config = dict(
    train_examples=26041,
    gain_aug_db=6,
    parallel_block=False,
    lr=0.0017,
    steps=14300,
    decay_fraction=0.2,
)
Rows from expert 3 of block 3, named by matrix and row number. Rows with one number belong to one neuron. Each number is 50 + 15 x the weight over its row's rms, rounded and kept within 0 to 99. All counts start at 0. After the name is the row's rms in percent of the matrix's.
# gate: expert gate (model.blocks.3.mlp.gate, 4x320x320), inputs 0-159
# up: expert up (model.blocks.3.mlp.up, 4x320x320), inputs 0-159
# down: expert down (model.blocks.3.mlp.down, 4x320x320, transposed), outputs 0-159
gate.93 099:35 44 50 43 46 55 68 87 45 34 50 48 55 60 53 52 47 30 51 47 56 40 10 49 44 59 76 53 87 54 53 49 44 57 33 84 52 28 77 45 52 55 58 51 27 47 54 65 32 49 51 35 33 36 62 48 33 39 42 56 37 20 24 53 40 43 55 64 43 27 64 79 48 32 43 50 49 44 51 24 46 81 57 47 49 75 56 81 76 58 37 49 46 46 53 14 82 54 39 42 38 51 35 50 53 70 50 38 48 57 53 47 40 24 61 76 28 73 19 69 61 56 33 38 86 33 35 53 58 50 48 52 71 45 60 63 32 76 46 46 56 49 35 56 77 63 52 61 10 55 56 50 39 43 39 37 41 39 35 73
gate.94 082:47 17 49 17 38 51 60 26 62 67 58 37 48 60 59 42 66 55 62 47 33 54 41 48 30 63 46 41 33 69 74 58 59 45 65 59 52 43 56 76 50 41 33 68 48 47 19 47 55 57 57 46 35 72 46 42 52 43 51 40 63 58 49 69 53 60 64 29 62 52 39 72 56 44 43 54 58 52 60 72 49 48 50 65 80 38 43 51 52 48 51 60 66 20 43 45 46 59 62 59 29 52 44 58 52 67 41 39 85 59 62 52 69 59 61 39 13 37 56 58 71 47 48 19 65 36 64 48 35 61 16 99 32 45 32 54 29 63 41 49 29 20 72 40 61 58 54 62 47 48 55 42 55 39 37 40 20 40 66 20
gate.95 093:55 14 21 36 55 59 47 44 81 44 58 47 50 51 57 75 10 33 41 25 35 42 57 20 29 32 22 47 40 43 57 77 81 41 58 92 51 61 60 66 67 46 70 52 47 74 26 61 45 50 87 43 33 45 66 53 36 37 74 43 61 50 48 50 61 32 52 60 53 42 28 67 51 53 49 42 36 38 69 46 60 65 48 65 46 38 50 41 71 52 69 46 44 54 15 32 41 58 36 45 42 32 87 55 69 66 48 59 43 50 58 51 52 45 39 84 27 58 60 40 49 29 54 21 51 43 61 67 44 56 47 40 42 55 38 44 35 44 60 47 56 53 30 68 50 48 44 41 52 42 61 51 54 25 23 31 66 38 14 59
gate.96 111:50 33 38 40 42 54 75 35 32 51 53 42 62 46 61 50 45 57 49 26 65 50 32 59 65 61 69 13 30 46 23 53 36 45 71 13 62 68 46 55 46 48 86 47 40 35 51 44 36 46 25 46 55 48 55 17 56 54 74 79 29 29 46 49 40 47 64 25 24 60 43 48 77 50 40 45 51 58 56 77 46 18 42 44 49 31 10 67 51 51 60 42 37 52 44 49 45 15 62 46 58 45 56 42 60 38 84 25 58 51 70 40 62 27 32 61 60 52 68 45 48 35 77 46 35 49 45 59 24 40 30 57 50 68 48 54 62 46 52 44 81 67 42 63 54 30 53 22 60 34 40 75 49 39 62 62 73 38 59 54
gate.97 072:61 45 84 61 69 51 40 69 45 25 52 45 50 54 51 68 30 40 43 45 45 49 53 45 47 67 56 63 54 41 43 45 56 45 31 70 58 56 47 26 23 72 59 25 44 19 54 55 36 53 30 60 57 39 52 57 61 49 48 16 33 43 54 58 38 52 34 59 45 67 32 42 66 41 56 51 47 57 47 20 41 92 44 50 58 54 22 49 37 51 45 79 68 50 45 89 43 23 46 32 42 40 54 70 44 51 69 29 65 39 41 13 61 37 57 56 32 27 54 53 35 51 28 62 91 65 52 47 32 58 59 55 46 75 20 37 72 55 41 29 44 55 44 48 55 39 50 73 55 27 47 54 64 68 63 71 65 74 55 36
gate.98 103:70 44 58 63 53 44 42 49 28 48 74 47 51 70 62 64 32 67 75 57 40 57 24 54 45 66 38 47 68 53 58 54 41 52 88 43 54 44 50 39 50 41 26 19 45 28 28 52 00 26 25 56 58 64 61 69 16 69 33 41 60 56 40 70 54 58 38 55 62 64 32 57 52 33 40 48 39 65 70 42 82 28 84 33 69 38 84 46 38 71 63 53 67 51 75 59 79 48 04 25 43 42 58 57 57 35 48 32 51 61 71 52 29 79 42 75 59 66 64 72 72 32 48 40 50 52 48 67 34 64 49 59 49 56 44 65 54 39 57 56 65 48 32 57 42 23 45 60 85 45 48 49 69 30 71 46 27 26 39 67
gate.99 116:72 57 43 76 81 61 67 79 51 63 53 41 35 42 56 51 64 49 39 61 71 66 46 29 47 68 66 44 19 51 25 31 53 55 48 75 47 50 34 68 46 43 37 40 54 56 44 56 41 43 15 69 62 62 59 66 40 50 61 62 56 51 72 35 56 64 68 49 40 42 72 67 56 45 50 54 60 36 55 30 21 52 61 35 41 32 47 50 31 74 23 49 38 86 51 32 81 57 68 33 45 58 61 47 60 55 38 48 49 49 40 54 47 30 45 62 48 50 42 46 62 34 59 58 59 29 65 43 41 73 62 62 33 39 90 47 45 44 37 39 46 40 46 33 55 37 26 44 57 42 42 49 62 32 60 48 22 95 39 27
gate.100 076:42 27 51 69 56 27 45 33 64 52 58 48 44 52 30 38 36 47 35 52 73 42 53 45 47 47 71 68 78 61 26 53 51 43 22 64 25 68 42 34 57 53 41 28 35 81 62 38 57 53 37 40 63 36 48 34 61 55 49 55 47 54 59 65 61 62 33 45 71 39 51 71 59 26 63 60 60 38 24 52 50 80 71 55 62 26 70 54 65 10 68 63 43 45 53 55 59 76 66 40 55 65 36 37 63 85 79 32 76 66 35 51 48 16 47 34 35 61 68 11 46 59 58 52 58 50 43 50 21 46 62 59 60 33 23 37 61 58 61 77 54 74 72 66 29 47 71 60 55 72 64 22 63 62 38 54 71 56 55 49
gate.101 104:44 56 48 49 51 52 49 73 41 32 55 50 13 63 71 54 68 61 47 50 15 69 45 40 30 46 43 42 60 55 43 70 37 47 76 39 61 53 48 40 50 60 79 30 66 53 73 49 60 42 18 72 41 48 69 95 34 50 76 52 37 49 41 55 34 36 52 37 67 38 42 56 33 79 63 44 57 35 44 58 60 61 22 49 37 38 34 60 42 52 39 60 59 49 69 67 40 47 39 64 54 56 61 38 68 67 80 51 47 59 54 36 59 52 22 07 35 39 57 43 50 32 14 36 66 63 64 47 41 47 66 23 32 63 73 56 48 47 38 41 63 58 30 37 42 56 60 48 73 74 42 63 25 52 50 52 47 47 54 52
gate.102 091:43 31 68 60 63 47 60 41 38 62 78 61 66 39 29 56 57 55 61 61 23 51 51 46 39 64 25 66 47 51 59 54 30 53 59 57 61 62 70 42 53 48 57 88 48 28 68 61 65 70 63 52 81 54 37 04 45 60 37 72 46 47 62 58 59 25 48 60 36 67 75 46 70 57 64 61 96 60 52 65 59 35 20 32 53 52 58 57 40 35 59 46 73 69 61 45 63 58 82 71 77 53 52 48 53 69 65 76 25 73 46 33 42 62 52 14 66 61 68 47 74 69 45 54 59 54 60 43 74 33 16 29 77 46 43 64 48 59 59 82 51 46 48 67 54 67 52 47 53 47 49 48 28 47 58 42 30 26 43 44
gate.103 109:67 56 45 54 58 39 47 47 21 25 73 53 58 20 35 63 58 60 43 38 52 36 69 43 60 41 09 42 51 42 56 51 61 42 46 48 63 31 56 37 70 38 24 75 68 65 41 50 40 50 44 51 61 43 58 45 31 68 58 59 43 29 55 54 66 36 56 58 24 47 33 49 31 63 43 21 44 54 68 69 71 71 33 50 47 71 80 67 89 60 63 29 38 46 59 35 60 61 56 62 63 53 40 29 35 34 55 57 62 43 57 47 42 55 52 59 37 54 49 79 37 27 40 55 75 35 42 14 58 70 50 39 30 72 60 70 61 75 48 39 55 51 43 30 26 65 53 03 55 45 68 45 54 61 32 27 48 61 46 57
gate.104 082:20 57 54 70 59 41 50 55 72 31 48 48 46 59 60 38 52 26 64 47 27 64 40 50 48 27 36 44 53 34 74 47 67 39 47 61 49 40 53 28 53 54 54 56 51 60 74 53 52 54 54 40 82 67 37 51 59 45 56 44 63 40 32 55 37 48 20 78 27 67 41 52 54 52 44 57 39 27 47 51 64 51 50 54 44 46 46 53 33 34 42 51 66 62 46 67 52 55 66 48 53 53 42 39 49 81 44 24 24 32 35 49 62 35 33 51 25 51 33 53 38 41 49 44 57 55 88 57 60 56 51 61 55 40 32 58 70 69 64 52 49 70 69 43 60 32 38 66 47 61 21 74 31 69 59 45 37 31 18 30
gate.105 108:40 62 56 49 31 66 53 78 66 33 54 56 49 64 59 45 49 51 65 28 61 12 59 67 55 35 49 47 67 38 35 70 52 55 25 55 66 34 02 64 46 47 57 71 47 36 49 30 54 66 37 37 49 56 42 37 34 64 52 52 76 83 41 29 78 43 23 47 20 19 54 48 60 51 79 64 43 54 58 68 71 58 21 40 60 46 71 42 81 57 38 42 41 28 29 65 47 58 63 38 52 52 40 61 55 42 41 65 28 64 75 64 59 47 47 54 71 44 55 49 21 48 52 74 64 62 53 51 37 32 71 46 64 53 47 54 68 56 68 76 50 32 57 45 24 53 48 55 51 25 41 38 40 45 64 32 53 51 64 28
gate.106 083:46 60 45 38 34 67 56 69 38 38 47 39 53 56 45 00 80 62 66 49 72 79 30 53 57 62 46 46 64 74 52 48 46 32 65 60 63 66 51 83 33 32 72 48 52 64 51 57 40 47 44 44 38 42 37 44 65 49 74 50 47 54 24 29 31 54 30 67 35 53 47 54 62 51 29 34 84 63 45 40 61 34 55 56 41 35 49 37 46 50 88 42 55 60 63 43 34 42 27 48 51 52 38 77 36 88 47 38 43 64 62 48 65 46 59 47 62 57 42 71 48 63 58 82 34 49 79 31 37 64 21 48 61 69 49 89 32 59 72 15 53 24 60 62 60 48 51 46 65 41 59 53 80 36 40 39 45 48 57 39
up.93 097:69 47 41 64 66 57 66 66 57 46 30 44 45 36 49 52 62 64 48 37 83 38 52 38 58 43 52 42 50 37 75 39 68 44 62 35 78 38 63 60 56 36 45 34 70 91 59 56 59 48 51 62 39 54 47 63 66 63 31 72 49 38 54 57 36 46 44 44 63 47 58 17 58 57 68 31 48 62 20 64 55 88 52 50 69 44 46 62 58 55 70 38 42 75 80 49 45 51 40 72 51 55 36 14 58 44 54 55 29 53 16 59 36 55 59 56 41 29 13 10 64 33 49 37 47 40 32 34 28 52 43 32 52 70 48 61 43 47 37 58 17 26 26 52 41 47 45 43 34 34 72 53 35 45 39 33 45 75 29 56
up.94 086:44 71 36 44 57 40 71 46 50 43 81 56 31 61 55 46 70 53 22 44 72 57 31 71 45 32 43 47 17 45 48 43 53 62 57 59 54 31 63 47 41 45 64 53 53 16 24 33 47 41 34 62 49 52 42 45 55 19 61 33 94 36 35 12 67 54 51 27 31 55 46 48 62 51 53 67 41 70 49 58 44 25 51 32 44 56 64 61 36 35 45 73 45 23 80 70 49 46 61 65 60 37 45 70 36 66 43 68 62 55 88 72 52 51 55 45 68 45 32 56 69 26 33 28 50 50 44 68 41 59 45 57 54 55 55 47 72 32 83 36 48 44 58 38 60 40 49 64 63 07 62 47 43 72 23 52 53 43 28 39
up.95 090:61 47 36 47 62 55 38 48 66 55 65 67 59 70 54 74 33 47 34 64 50 52 17 45 44 37 50 49 57 45 51 66 59 57 59 23 41 42 51 46 32 51 58 51 40 64 37 51 47 68 66 33 35 56 41 34 28 67 48 11 49 42 47 62 55 56 60 82 40 29 49 47 69 60 70 42 22 46 31 66 58 71 44 30 47 37 57 46 59 47 51 56 55 38 51 61 51 70 59 51 30 52 78 22 59 51 64 50 27 58 66 08 38 55 47 62 45 47 30 71 36 58 63 24 51 57 43 51 20 72 30 50 53 52 56 37 40 43 61 57 59 54 41 56 54 77 41 59 60 34 56 49 47 36 34 43 41 39 45 74
up.96 113:61 67 71 46 36 63 48 18 49 64 62 52 41 23 33 56 23 49 37 34 44 48 32 58 42 49 59 53 51 43 39 39 38 60 69 17 59 63 29 59 42 16 77 54 70 26 42 62 24 53 42 54 33 58 56 43 38 50 73 39 32 66 58 32 49 52 56 18 28 42 41 45 55 61 39 50 46 37 43 61 65 18 44 51 44 13 20 53 48 41 47 19 43 52 34 66 41 34 45 43 73 64 45 49 54 46 69 18 75 40 61 30 16 27 55 75 58 19 79 58 16 36 86 64 35 43 42 51 46 66 49 52 45 69 49 51 74 41 37 39 67 67 34 38 50 58 43 29 77 57 48 36 46 60 40 60 63 53 63 53
up.97 074:41 35 64 41 55 74 58 56 37 36 60 33 54 68 55 55 52 40 57 45 36 59 51 49 42 76 72 49 73 58 54 64 55 62 40 38 61 50 47 23 31 63 65 30 45 43 34 70 37 50 67 63 28 66 72 16 38 40 44 18 50 57 53 56 29 38 60 60 24 62 31 42 61 32 34 57 76 60 45 73 46 50 57 52 31 67 47 48 82 50 45 61 55 62 63 47 48 38 56 26 13 43 51 45 39 60 82 84 71 70 48 34 40 80 32 53 31 65 41 29 62 66 46 74 43 57 61 25 45 57 53 70 47 82 42 55 50 35 60 45 76 97 41 56 48 66 42 62 70 62 57 64 74 47 52 29 34 43 69 57
up.98 106:73 32 43 44 66 50 49 25 78 53 55 63 35 51 39 55 73 69 20 34 22 59 50 68 60 27 61 70 41 56 33 71 64 45 29 39 46 56 33 47 37 45 41 53 58 71 52 30 58 56 59 39 40 41 68 61 68 43 44 65 69 61 44 49 37 37 54 72 30 47 63 59 66 63 51 66 55 52 27 56 41 50 37 29 50 52 58 71 43 44 34 23 61 61 38 36 42 46 44 47 61 61 30 69 45 67 46 68 56 26 36 52 79 58 36 74 38 56 43 56 44 41 33 32 69 55 56 41 77 66 82 35 42 37 38 42 34 76 49 74 51 29 51 58 61 61 40 62 32 41 61 42 52 58 63 77 46 69 45 27
up.99 116:45 57 48 54 21 55 59 48 59 48 49 67 47 38 58 24 37 22 78 13 56 23 44 84 53 55 79 39 41 43 55 65 52 70 52 36 61 45 76 43 55 38 50 40 60 40 22 71 58 56 32 39 75 54 59 68 84 27 79 40 78 64 50 79 41 41 66 59 55 63 40 55 66 40 28 29 64 36 51 61 32 74 17 64 50 61 56 52 62 42 56 25 48 20 39 41 44 43 34 61 52 45 30 21 46 58 29 41 29 46 77 67 46 67 29 39 43 49 51 35 34 57 64 34 33 70 53 56 64 45 59 77 54 49 44 52 58 40 37 34 54 29 61 59 51 58 65 59 50 50 38 56 48 31 62 45 38 30 49 62
up.100 081:37 51 27 22 76 48 78 58 79 61 58 56 48 56 37 41 53 83 16 52 45 44 42 58 60 66 84 72 55 76 43 46 29 43 54 59 53 56 48 48 65 16 66 63 63 04 55 43 50 54 58 64 51 41 57 57 64 34 73 58 46 52 47 77 58 23 52 18 65 58 29 39 55 56 50 52 59 28 52 14 61 58 48 44 54 51 47 46 58 63 61 92 52 42 58 55 42 23 62 53 69 59 63 67 52 60 49 16 38 73 35 54 43 53 48 70 54 50 48 48 33 76 16 34 40 75 61 56 29 40 56 48 41 50 38 58 57 70 32 77 46 37 83 50 48 34 61 38 24 57 65 54 56 66 76 54 22 28 56 32
up.101 104:55 37 31 38 66 55 55 43 20 78 51 40 56 44 56 71 41 61 60 65 59 60 45 53 40 70 30 64 49 73 46 57 42 42 53 56 73 60 43 67 51 32 71 57 54 10 57 15 58 57 38 60 59 60 52 53 39 80 57 56 44 63 36 39 28 56 36 50 68 50 50 35 69 90 75 30 39 38 08 79 63 51 48 27 55 31 17 41 32 40 41 35 65 33 50 41 29 16 22 54 36 72 45 40 53 72 68 36 46 44 43 65 50 80 52 47 46 27 41 37 41 55 70 37 46 25 32 65 37 20 56 71 58 39 61 58 55 58 42 61 37 65 42 43 50 60 32 35 73 60 64 31 55 57 23 51 44 62 57 37
up.102 094:47 42 48 42 39 44 54 71 39 63 65 51 46 36 52 41 36 63 45 33 36 83 34 72 29 45 51 72 44 48 41 54 31 59 71 26 58 52 51 32 56 61 47 35 40 75 65 42 57 50 45 62 49 29 58 30 59 62 35 68 50 69 35 34 34 27 59 54 49 52 55 43 56 65 23 58 36 79 58 53 55 54 69 49 39 59 76 27 53 42 64 58 37 39 64 51 50 52 49 30 58 42 46 78 44 60 22 29 06 51 46 70 61 67 44 51 86 68 57 69 31 32 59 66 52 59 48 37 72 19 40 41 74 48 50 67 63 77 61 86 46 35 45 69 58 35 50 24 52 42 54 49 54 69 34 54 43 50 51 61
up.103 112:47 36 57 41 54 37 38 27 77 64 29 34 37 75 60 54 51 39 40 48 39 64 55 25 49 42 63 52 53 45 37 56 49 39 73 58 43 50 33 34 26 65 63 16 19 83 70 69 62 47 58 39 40 66 37 54 52 35 35 63 60 41 44 34 26 73 53 57 79 30 27 46 58 55 67 65 55 81 48 59 34 19 53 35 66 51 43 53 22 56 22 68 39 64 34 48 52 19 34 60 33 51 54 55 59 56 21 28 36 72 41 43 61 43 68 54 57 49 70 25 79 61 50 27 42 23 57 61 36 29 51 69 54 51 58 52 47 39 78 57 49 57 52 71 47 47 37 78 28 65 37 42 49 32 79 47 51 43 69 51
up.104 081:37 68 36 61 56 63 26 34 65 30 67 44 52 31 57 37 75 36 42 31 64 63 26 33 69 46 46 48 51 51 35 28 50 34 73 76 48 20 27 35 54 85 45 59 57 50 47 61 49 51 40 46 56 40 53 49 63 64 64 35 46 48 77 51 53 41 34 56 44 45 54 54 54 60 56 67 32 50 44 68 49 59 59 40 56 39 73 35 28 42 22 41 57 53 41 68 49 60 36 56 59 33 75 60 38 75 63 62 08 58 54 75 70 69 39 53 58 53 41 76 44 33 34 53 72 32 58 81 74 51 53 61 49 18 34 38 36 54 48 44 58 26 56 40 56 33 51 58 35 46 50 56 40 62 59 61 52 21 75 35
up.105 108:37 25 52 50 79 40 46 44 34 45 54 46 59 40 48 67 45 25 50 67 32 70 53 73 43 64 60 46 60 39 48 49 47 65 46 54 63 55 52 49 52 66 50 68 57 38 01 73 63 59 51 81 43 69 53 50 48 71 46 54 61 48 50 41 36 48 45 70 36 45 62 36 35 46 28 49 46 54 44 55 69 57 66 59 52 61 40 56 40 52 24 47 55 44 36 54 41 20 47 43 40 67 47 40 56 63 25 01 39 52 42 57 64 48 69 36 51 76 60 35 78 23 67 68 67 50 75 18 35 72 69 47 60 71 59 35 61 77 58 66 59 53 87 40 17 60 38 68 62 52 50 68 34 60 53 34 55 18 61 44
up.106 084:68 36 44 53 69 59 55 21 28 44 41 61 35 40 69 92 64 54 54 55 55 68 99 25 53 58 31 69 37 79 44 44 48 42 56 52 47 38 42 38 63 67 48 58 16 75 34 48 33 49 38 56 52 42 38 32 58 77 42 45 22 41 67 47 39 44 33 45 45 57 39 39 53 91 36 25 64 32 34 55 51 34 56 55 49 31 64 40 69 34 54 39 48 49 62 37 62 77 65 33 36 67 57 53 68 49 76 64 62 41 34 54 36 22 70 65 57 55 55 56 42 56 68 53 35 53 78 43 37 33 55 50 32 46 22 41 52 53 83 75 55 70 32 48 42 46 65 32 29 48 46 47 53 65 41 54 21 44 58 08
down.93 088:17 52 55 58 15 56 52 40 64 74 59 62 48 43 70 96 47 29 34 43 43 39 41 57 24 52 47 41 37 78 61 53 58 55 29 80 72 51 60 47 27 48 48 56 36 51 65 51 50 01 32 57 24 46 55 66 71 36 30 76 63 42 48 37 56 51 71 52 40 66 45 35 52 33 56 55 64 68 69 34 42 40 57 53 50 47 75 38 22 48 60 48 50 58 31 54 40 52 80 55 48 61 35 42 68 61 51 51 62 75 31 67 70 67 28 32 39 48 35 32 55 47 24 69 78 67 53 35 46 64 93 46 67 57 58 46 56 57 58 70 47 58 51 33 27 70 62 52 63 53 46 34 34 58 62 35 34 45 34 57
down.94 083:34 25 67 65 32 13 71 53 65 36 49 33 25 44 49 35 52 63 56 41 30 60 48 48 72 55 51 63 44 42 69 15 31 69 56 37 13 59 49 37 53 49 50 50 52 30 43 20 48 71 45 90 29 47 50 29 49 57 49 64 39 31 75 54 42 67 33 48 74 77 63 50 53 42 46 48 35 55 44 48 32 37 49 27 72 50 70 87 43 45 68 60 51 66 54 54 47 39 47 31 35 42 47 34 44 62 00 57 46 64 43 50 45 63 45 40 66 48 53 64 66 61 74 69 64 31 27 63 28 61 33 35 41 50 50 57 45 43 58 66 49 44 26 35 55 31 72 25 46 59 33 41 47 55 33 42 42 52 48 66
down.95 087:16 60 51 21 63 65 32 50 60 34 46 31 68 49 72 77 49 34 66 51 66 41 52 45 54 60 53 42 31 19 51 41 64 66 47 55 41 43 29 44 65 99 33 49 42 52 37 62 40 00 48 52 72 64 26 32 32 56 30 71 60 49 89 50 65 56 48 48 66 59 24 57 34 69 62 53 40 72 49 53 64 47 38 45 65 70 48 48 76 64 44 77 50 37 62 55 33 39 50 34 41 64 77 56 48 67 45 64 55 72 53 34 51 38 32 59 48 30 24 38 62 67 42 33 49 54 71 69 51 37 23 48 45 22 71 32 49 26 45 38 47 55 44 41 19 33 64 18 27 54 48 34 58 56 34 60 26 34 45 60
down.96 116:39 63 32 53 59 50 45 59 37 81 62 68 49 65 32 61 47 78 56 37 67 52 57 70 39 30 60 49 16 50 56 13 50 32 44 37 74 57 15 43 46 73 69 40 51 41 37 57 42 21 54 52 53 41 46 59 34 61 46 48 45 59 72 67 46 76 47 42 43 69 63 35 36 50 57 43 50 64 51 40 54 76 59 20 66 73 29 53 49 49 52 35 64 70 33 02 52 67 57 44 53 52 44 32 41 45 52 44 33 47 32 61 52 75 50 67 60 52 57 59 52 42 38 36 38 48 59 55 36 59 74 59 47 63 49 53 56 49 56 47 38 48 57 56 61 60 66 38 58 71 59 47 39 31 41 59 78 28 58 58
down.97 075:36 55 85 42 40 43 69 55 74 46 57 74 52 27 31 41 77 73 66 70 44 50 50 59 63 55 44 34 55 56 66 48 63 36 41 40 56 35 70 48 45 48 81 40 77 64 43 53 65 33 36 47 60 81 33 57 54 45 77 57 62 49 51 46 48 64 52 22 33 09 74 41 66 60 26 55 65 47 24 43 68 54 52 69 51 55 62 45 30 25 74 54 48 50 48 41 35 56 55 81 28 75 41 42 29 55 69 34 52 43 65 69 59 76 35 42 36 73 54 44 34 49 65 62 40 59 30 66 27 40 39 61 44 34 40 25 52 50 73 61 48 59 47 31 58 78 43 47 61 53 68 42 70 47 60 57 54 57 63 22
down.98 109:68 65 58 20 48 26 59 73 44 58 42 63 28 37 20 21 61 18 56 69 36 59 49 42 46 73 67 50 37 69 61 71 29 22 48 32 60 54 25 45 37 08 29 58 45 38 53 61 47 51 77 41 64 59 42 57 56 40 28 32 39 68 72 54 65 29 21 65 45 47 36 45 61 38 44 56 26 46 56 59 65 74 68 65 38 50 45 83 38 44 66 32 70 82 58 46 56 43 65 47 49 44 65 53 40 51 15 49 58 55 57 64 50 70 42 35 48 27 40 37 44 42 36 44 50 24 52 71 33 68 12 65 73 43 37 44 52 40 42 64 42 51 23 53 35 58 53 54 62 65 41 77 33 40 59 67 53 73 34 25
down.99 119:36 63 71 44 57 24 20 54 53 49 56 73 83 54 44 23 46 56 46 64 41 46 45 42 51 59 46 71 48 12 34 63 76 31 48 21 58 46 64 52 63 35 50 65 28 76 33 46 73 35 46 77 57 65 46 30 31 44 67 53 35 24 77 51 39 49 30 40 39 59 30 63 50 40 63 48 54 28 49 57 50 55 37 54 53 38 55 43 35 42 86 31 48 49 32 43 42 57 53 59 42 34 40 90 81 41 71 50 63 62 34 53 47 76 59 49 52 50 59 39 44 44 54 63 44 32 44 46 39 57 58 50 36 73 39 49 41 42 58 51 63 65 47 32 42 45 47 54 44 63 44 51 55 47 66 75 61 55 63 33
down.100 082:59 41 59 28 60 30 27 74 51 38 47 50 61 57 07 39 44 50 69 48 54 55 45 50 54 44 61 46 67 46 59 53 56 51 49 72 68 44 33 21 66 42 50 51 29 67 56 76 50 51 49 81 50 59 50 26 46 34 34 53 72 39 80 53 66 72 58 61 49 60 69 30 27 67 34 55 29 55 46 73 62 74 89 57 39 33 37 45 59 66 64 48 40 57 57 24 67 47 42 30 52 49 52 86 27 38 76 43 34 59 55 55 25 56 62 15 63 37 38 48 68 53 30 62 22 37 50 62 35 45 41 27 50 41 38 57 64 52 25 47 48 76 45 50 44 42 50 62 13 30 44 62 22 47 45 63 24 37 32 62
down.101 104:48 59 63 32 20 34 63 55 33 60 89 60 40 52 44 65 40 17 66 69 50 53 51 47 85 51 70 63 38 64 46 46 60 67 40 50 38 40 34 60 41 09 37 03 53 48 42 46 50 61 48 29 57 48 34 55 52 75 51 60 22 51 72 66 33 75 82 54 63 66 46 68 20 46 31 42 50 16 50 59 55 55 63 64 52 15 59 00 50 51 43 61 48 66 23 55 51 47 71 39 51 51 40 70 58 43 67 25 48 70 43 61 64 15 67 48 48 42 66 46 57 48 34 49 62 46 43 59 63 56 64 62 48 59 31 51 65 32 23 65 65 52 65 48 35 68 49 44 74 40 46 39 60 41 58 38 86 26 39 26
down.102 086:48 51 49 77 88 51 17 66 52 61 60 59 87 15 66 57 53 35 52 65 35 49 42 60 50 43 38 56 55 63 66 41 49 36 51 46 20 50 58 35 31 47 54 20 58 60 77 41 41 07 47 37 44 64 69 60 79 23 54 53 54 45 73 57 45 75 47 48 19 88 27 42 57 62 57 69 63 54 65 62 40 44 51 77 42 34 29 54 61 42 50 48 57 48 44 61 47 71 31 40 38 28 30 65 48 59 46 61 80 41 47 38 34 34 62 57 72 34 29 62 40 46 41 50 53 39 48 69 60 33 31 30 54 18 46 58 99 51 46 57 72 49 30 74 57 49 47 71 27 46 54 49 50 73 29 71 62 31 39 63
down.103 109:53 38 72 36 83 50 71 58 58 74 34 22 62 06 65 35 62 59 45 65 49 43 61 43 48 41 50 51 46 54 60 69 62 45 42 33 36 39 78 42 58 69 83 46 33 41 55 44 54 68 43 30 45 35 55 40 52 35 24 51 60 50 18 11 16 35 50 59 56 28 52 37 45 25 52 53 59 51 26 66 36 51 42 33 32 50 56 88 43 73 64 60 36 52 51 42 56 44 27 18 76 35 80 37 40 36 55 49 63 14 55 48 65 49 61 63 14 46 51 40 22 20 56 52 68 50 65 50 58 76 54 60 53 63 53 42 37 75 37 57 33 50 19 46 70 55 64 54 66 54 60 65 53 34 68 53 66 72 50 75
down.104 087:64 39 51 35 57 57 59 43 43 15 57 32 49 72 88 74 27 63 60 48 75 55 82 51 73 35 58 33 58 48 65 46 09 74 83 37 34 44 34 45 35 60 58 58 74 49 42 50 33 56 64 67 71 36 53 55 51 46 45 31 65 46 48 69 61 31 53 66 61 33 41 78 49 34 51 52 79 34 41 57 69 51 43 22 44 49 56 37 30 35 41 48 64 66 37 27 48 68 78 27 93 42 36 51 42 57 34 25 52 27 31 44 66 61 47 54 55 76 71 56 44 34 31 63 23 61 45 58 53 66 61 46 21 40 39 46 43 69 40 48 41 39 66 37 77 52 52 18 58 46 72 52 55 55 33 60 76 50 74 47
down.105 107:38 35 46 48 71 31 79 62 58 70 55 50 33 63 62 34 42 45 64 72 44 39 51 45 58 36 53 46 68 36 59 37 56 70 41 34 55 30 61 61 28 53 23 79 56 30 43 42 35 36 30 28 39 58 26 64 64 52 53 46 60 34 72 40 46 44 54 41 59 21 63 26 44 63 60 61 53 38 52 62 58 61 63 55 50 45 51 82 42 45 53 38 62 33 49 24 27 48 59 72 44 48 45 32 65 35 79 44 41 65 48 64 54 63 38 45 60 54 59 69 30 55 61 55 29 52 49 52 37 70 33 44 36 50 41 70 58 59 60 62 58 49 39 72 37 47 62 44 45 71 52 49 44 35 57 44 57 43 29 85
down.106 077:79 45 52 68 46 64 26 68 42 28 30 47 47 49 65 31 30 49 58 68 53 63 41 39 66 65 51 31 61 32 52 69 59 63 51 44 33 47 66 54 40 33 47 67 38 26 63 51 51 85 34 57 59 49 65 41 48 13 68 31 63 31 46 68 44 32 65 57 29 63 45 62 62 53 76 50 43 39 42 35 56 71 56 41 63 47 43 67 55 61 46 51 53 77 56 55 52 33 69 53 70 50 44 42 25 56 35 47 33 83 64 49 25 59 32 67 66 30 23 48 62 42 36 52 50 64 55 64 49 83 43 39 34 23 76 43 52 73 38 26 40 46 42 86 43 66 61 55 74 32 72 55 53 43 46 02 26 59 43 38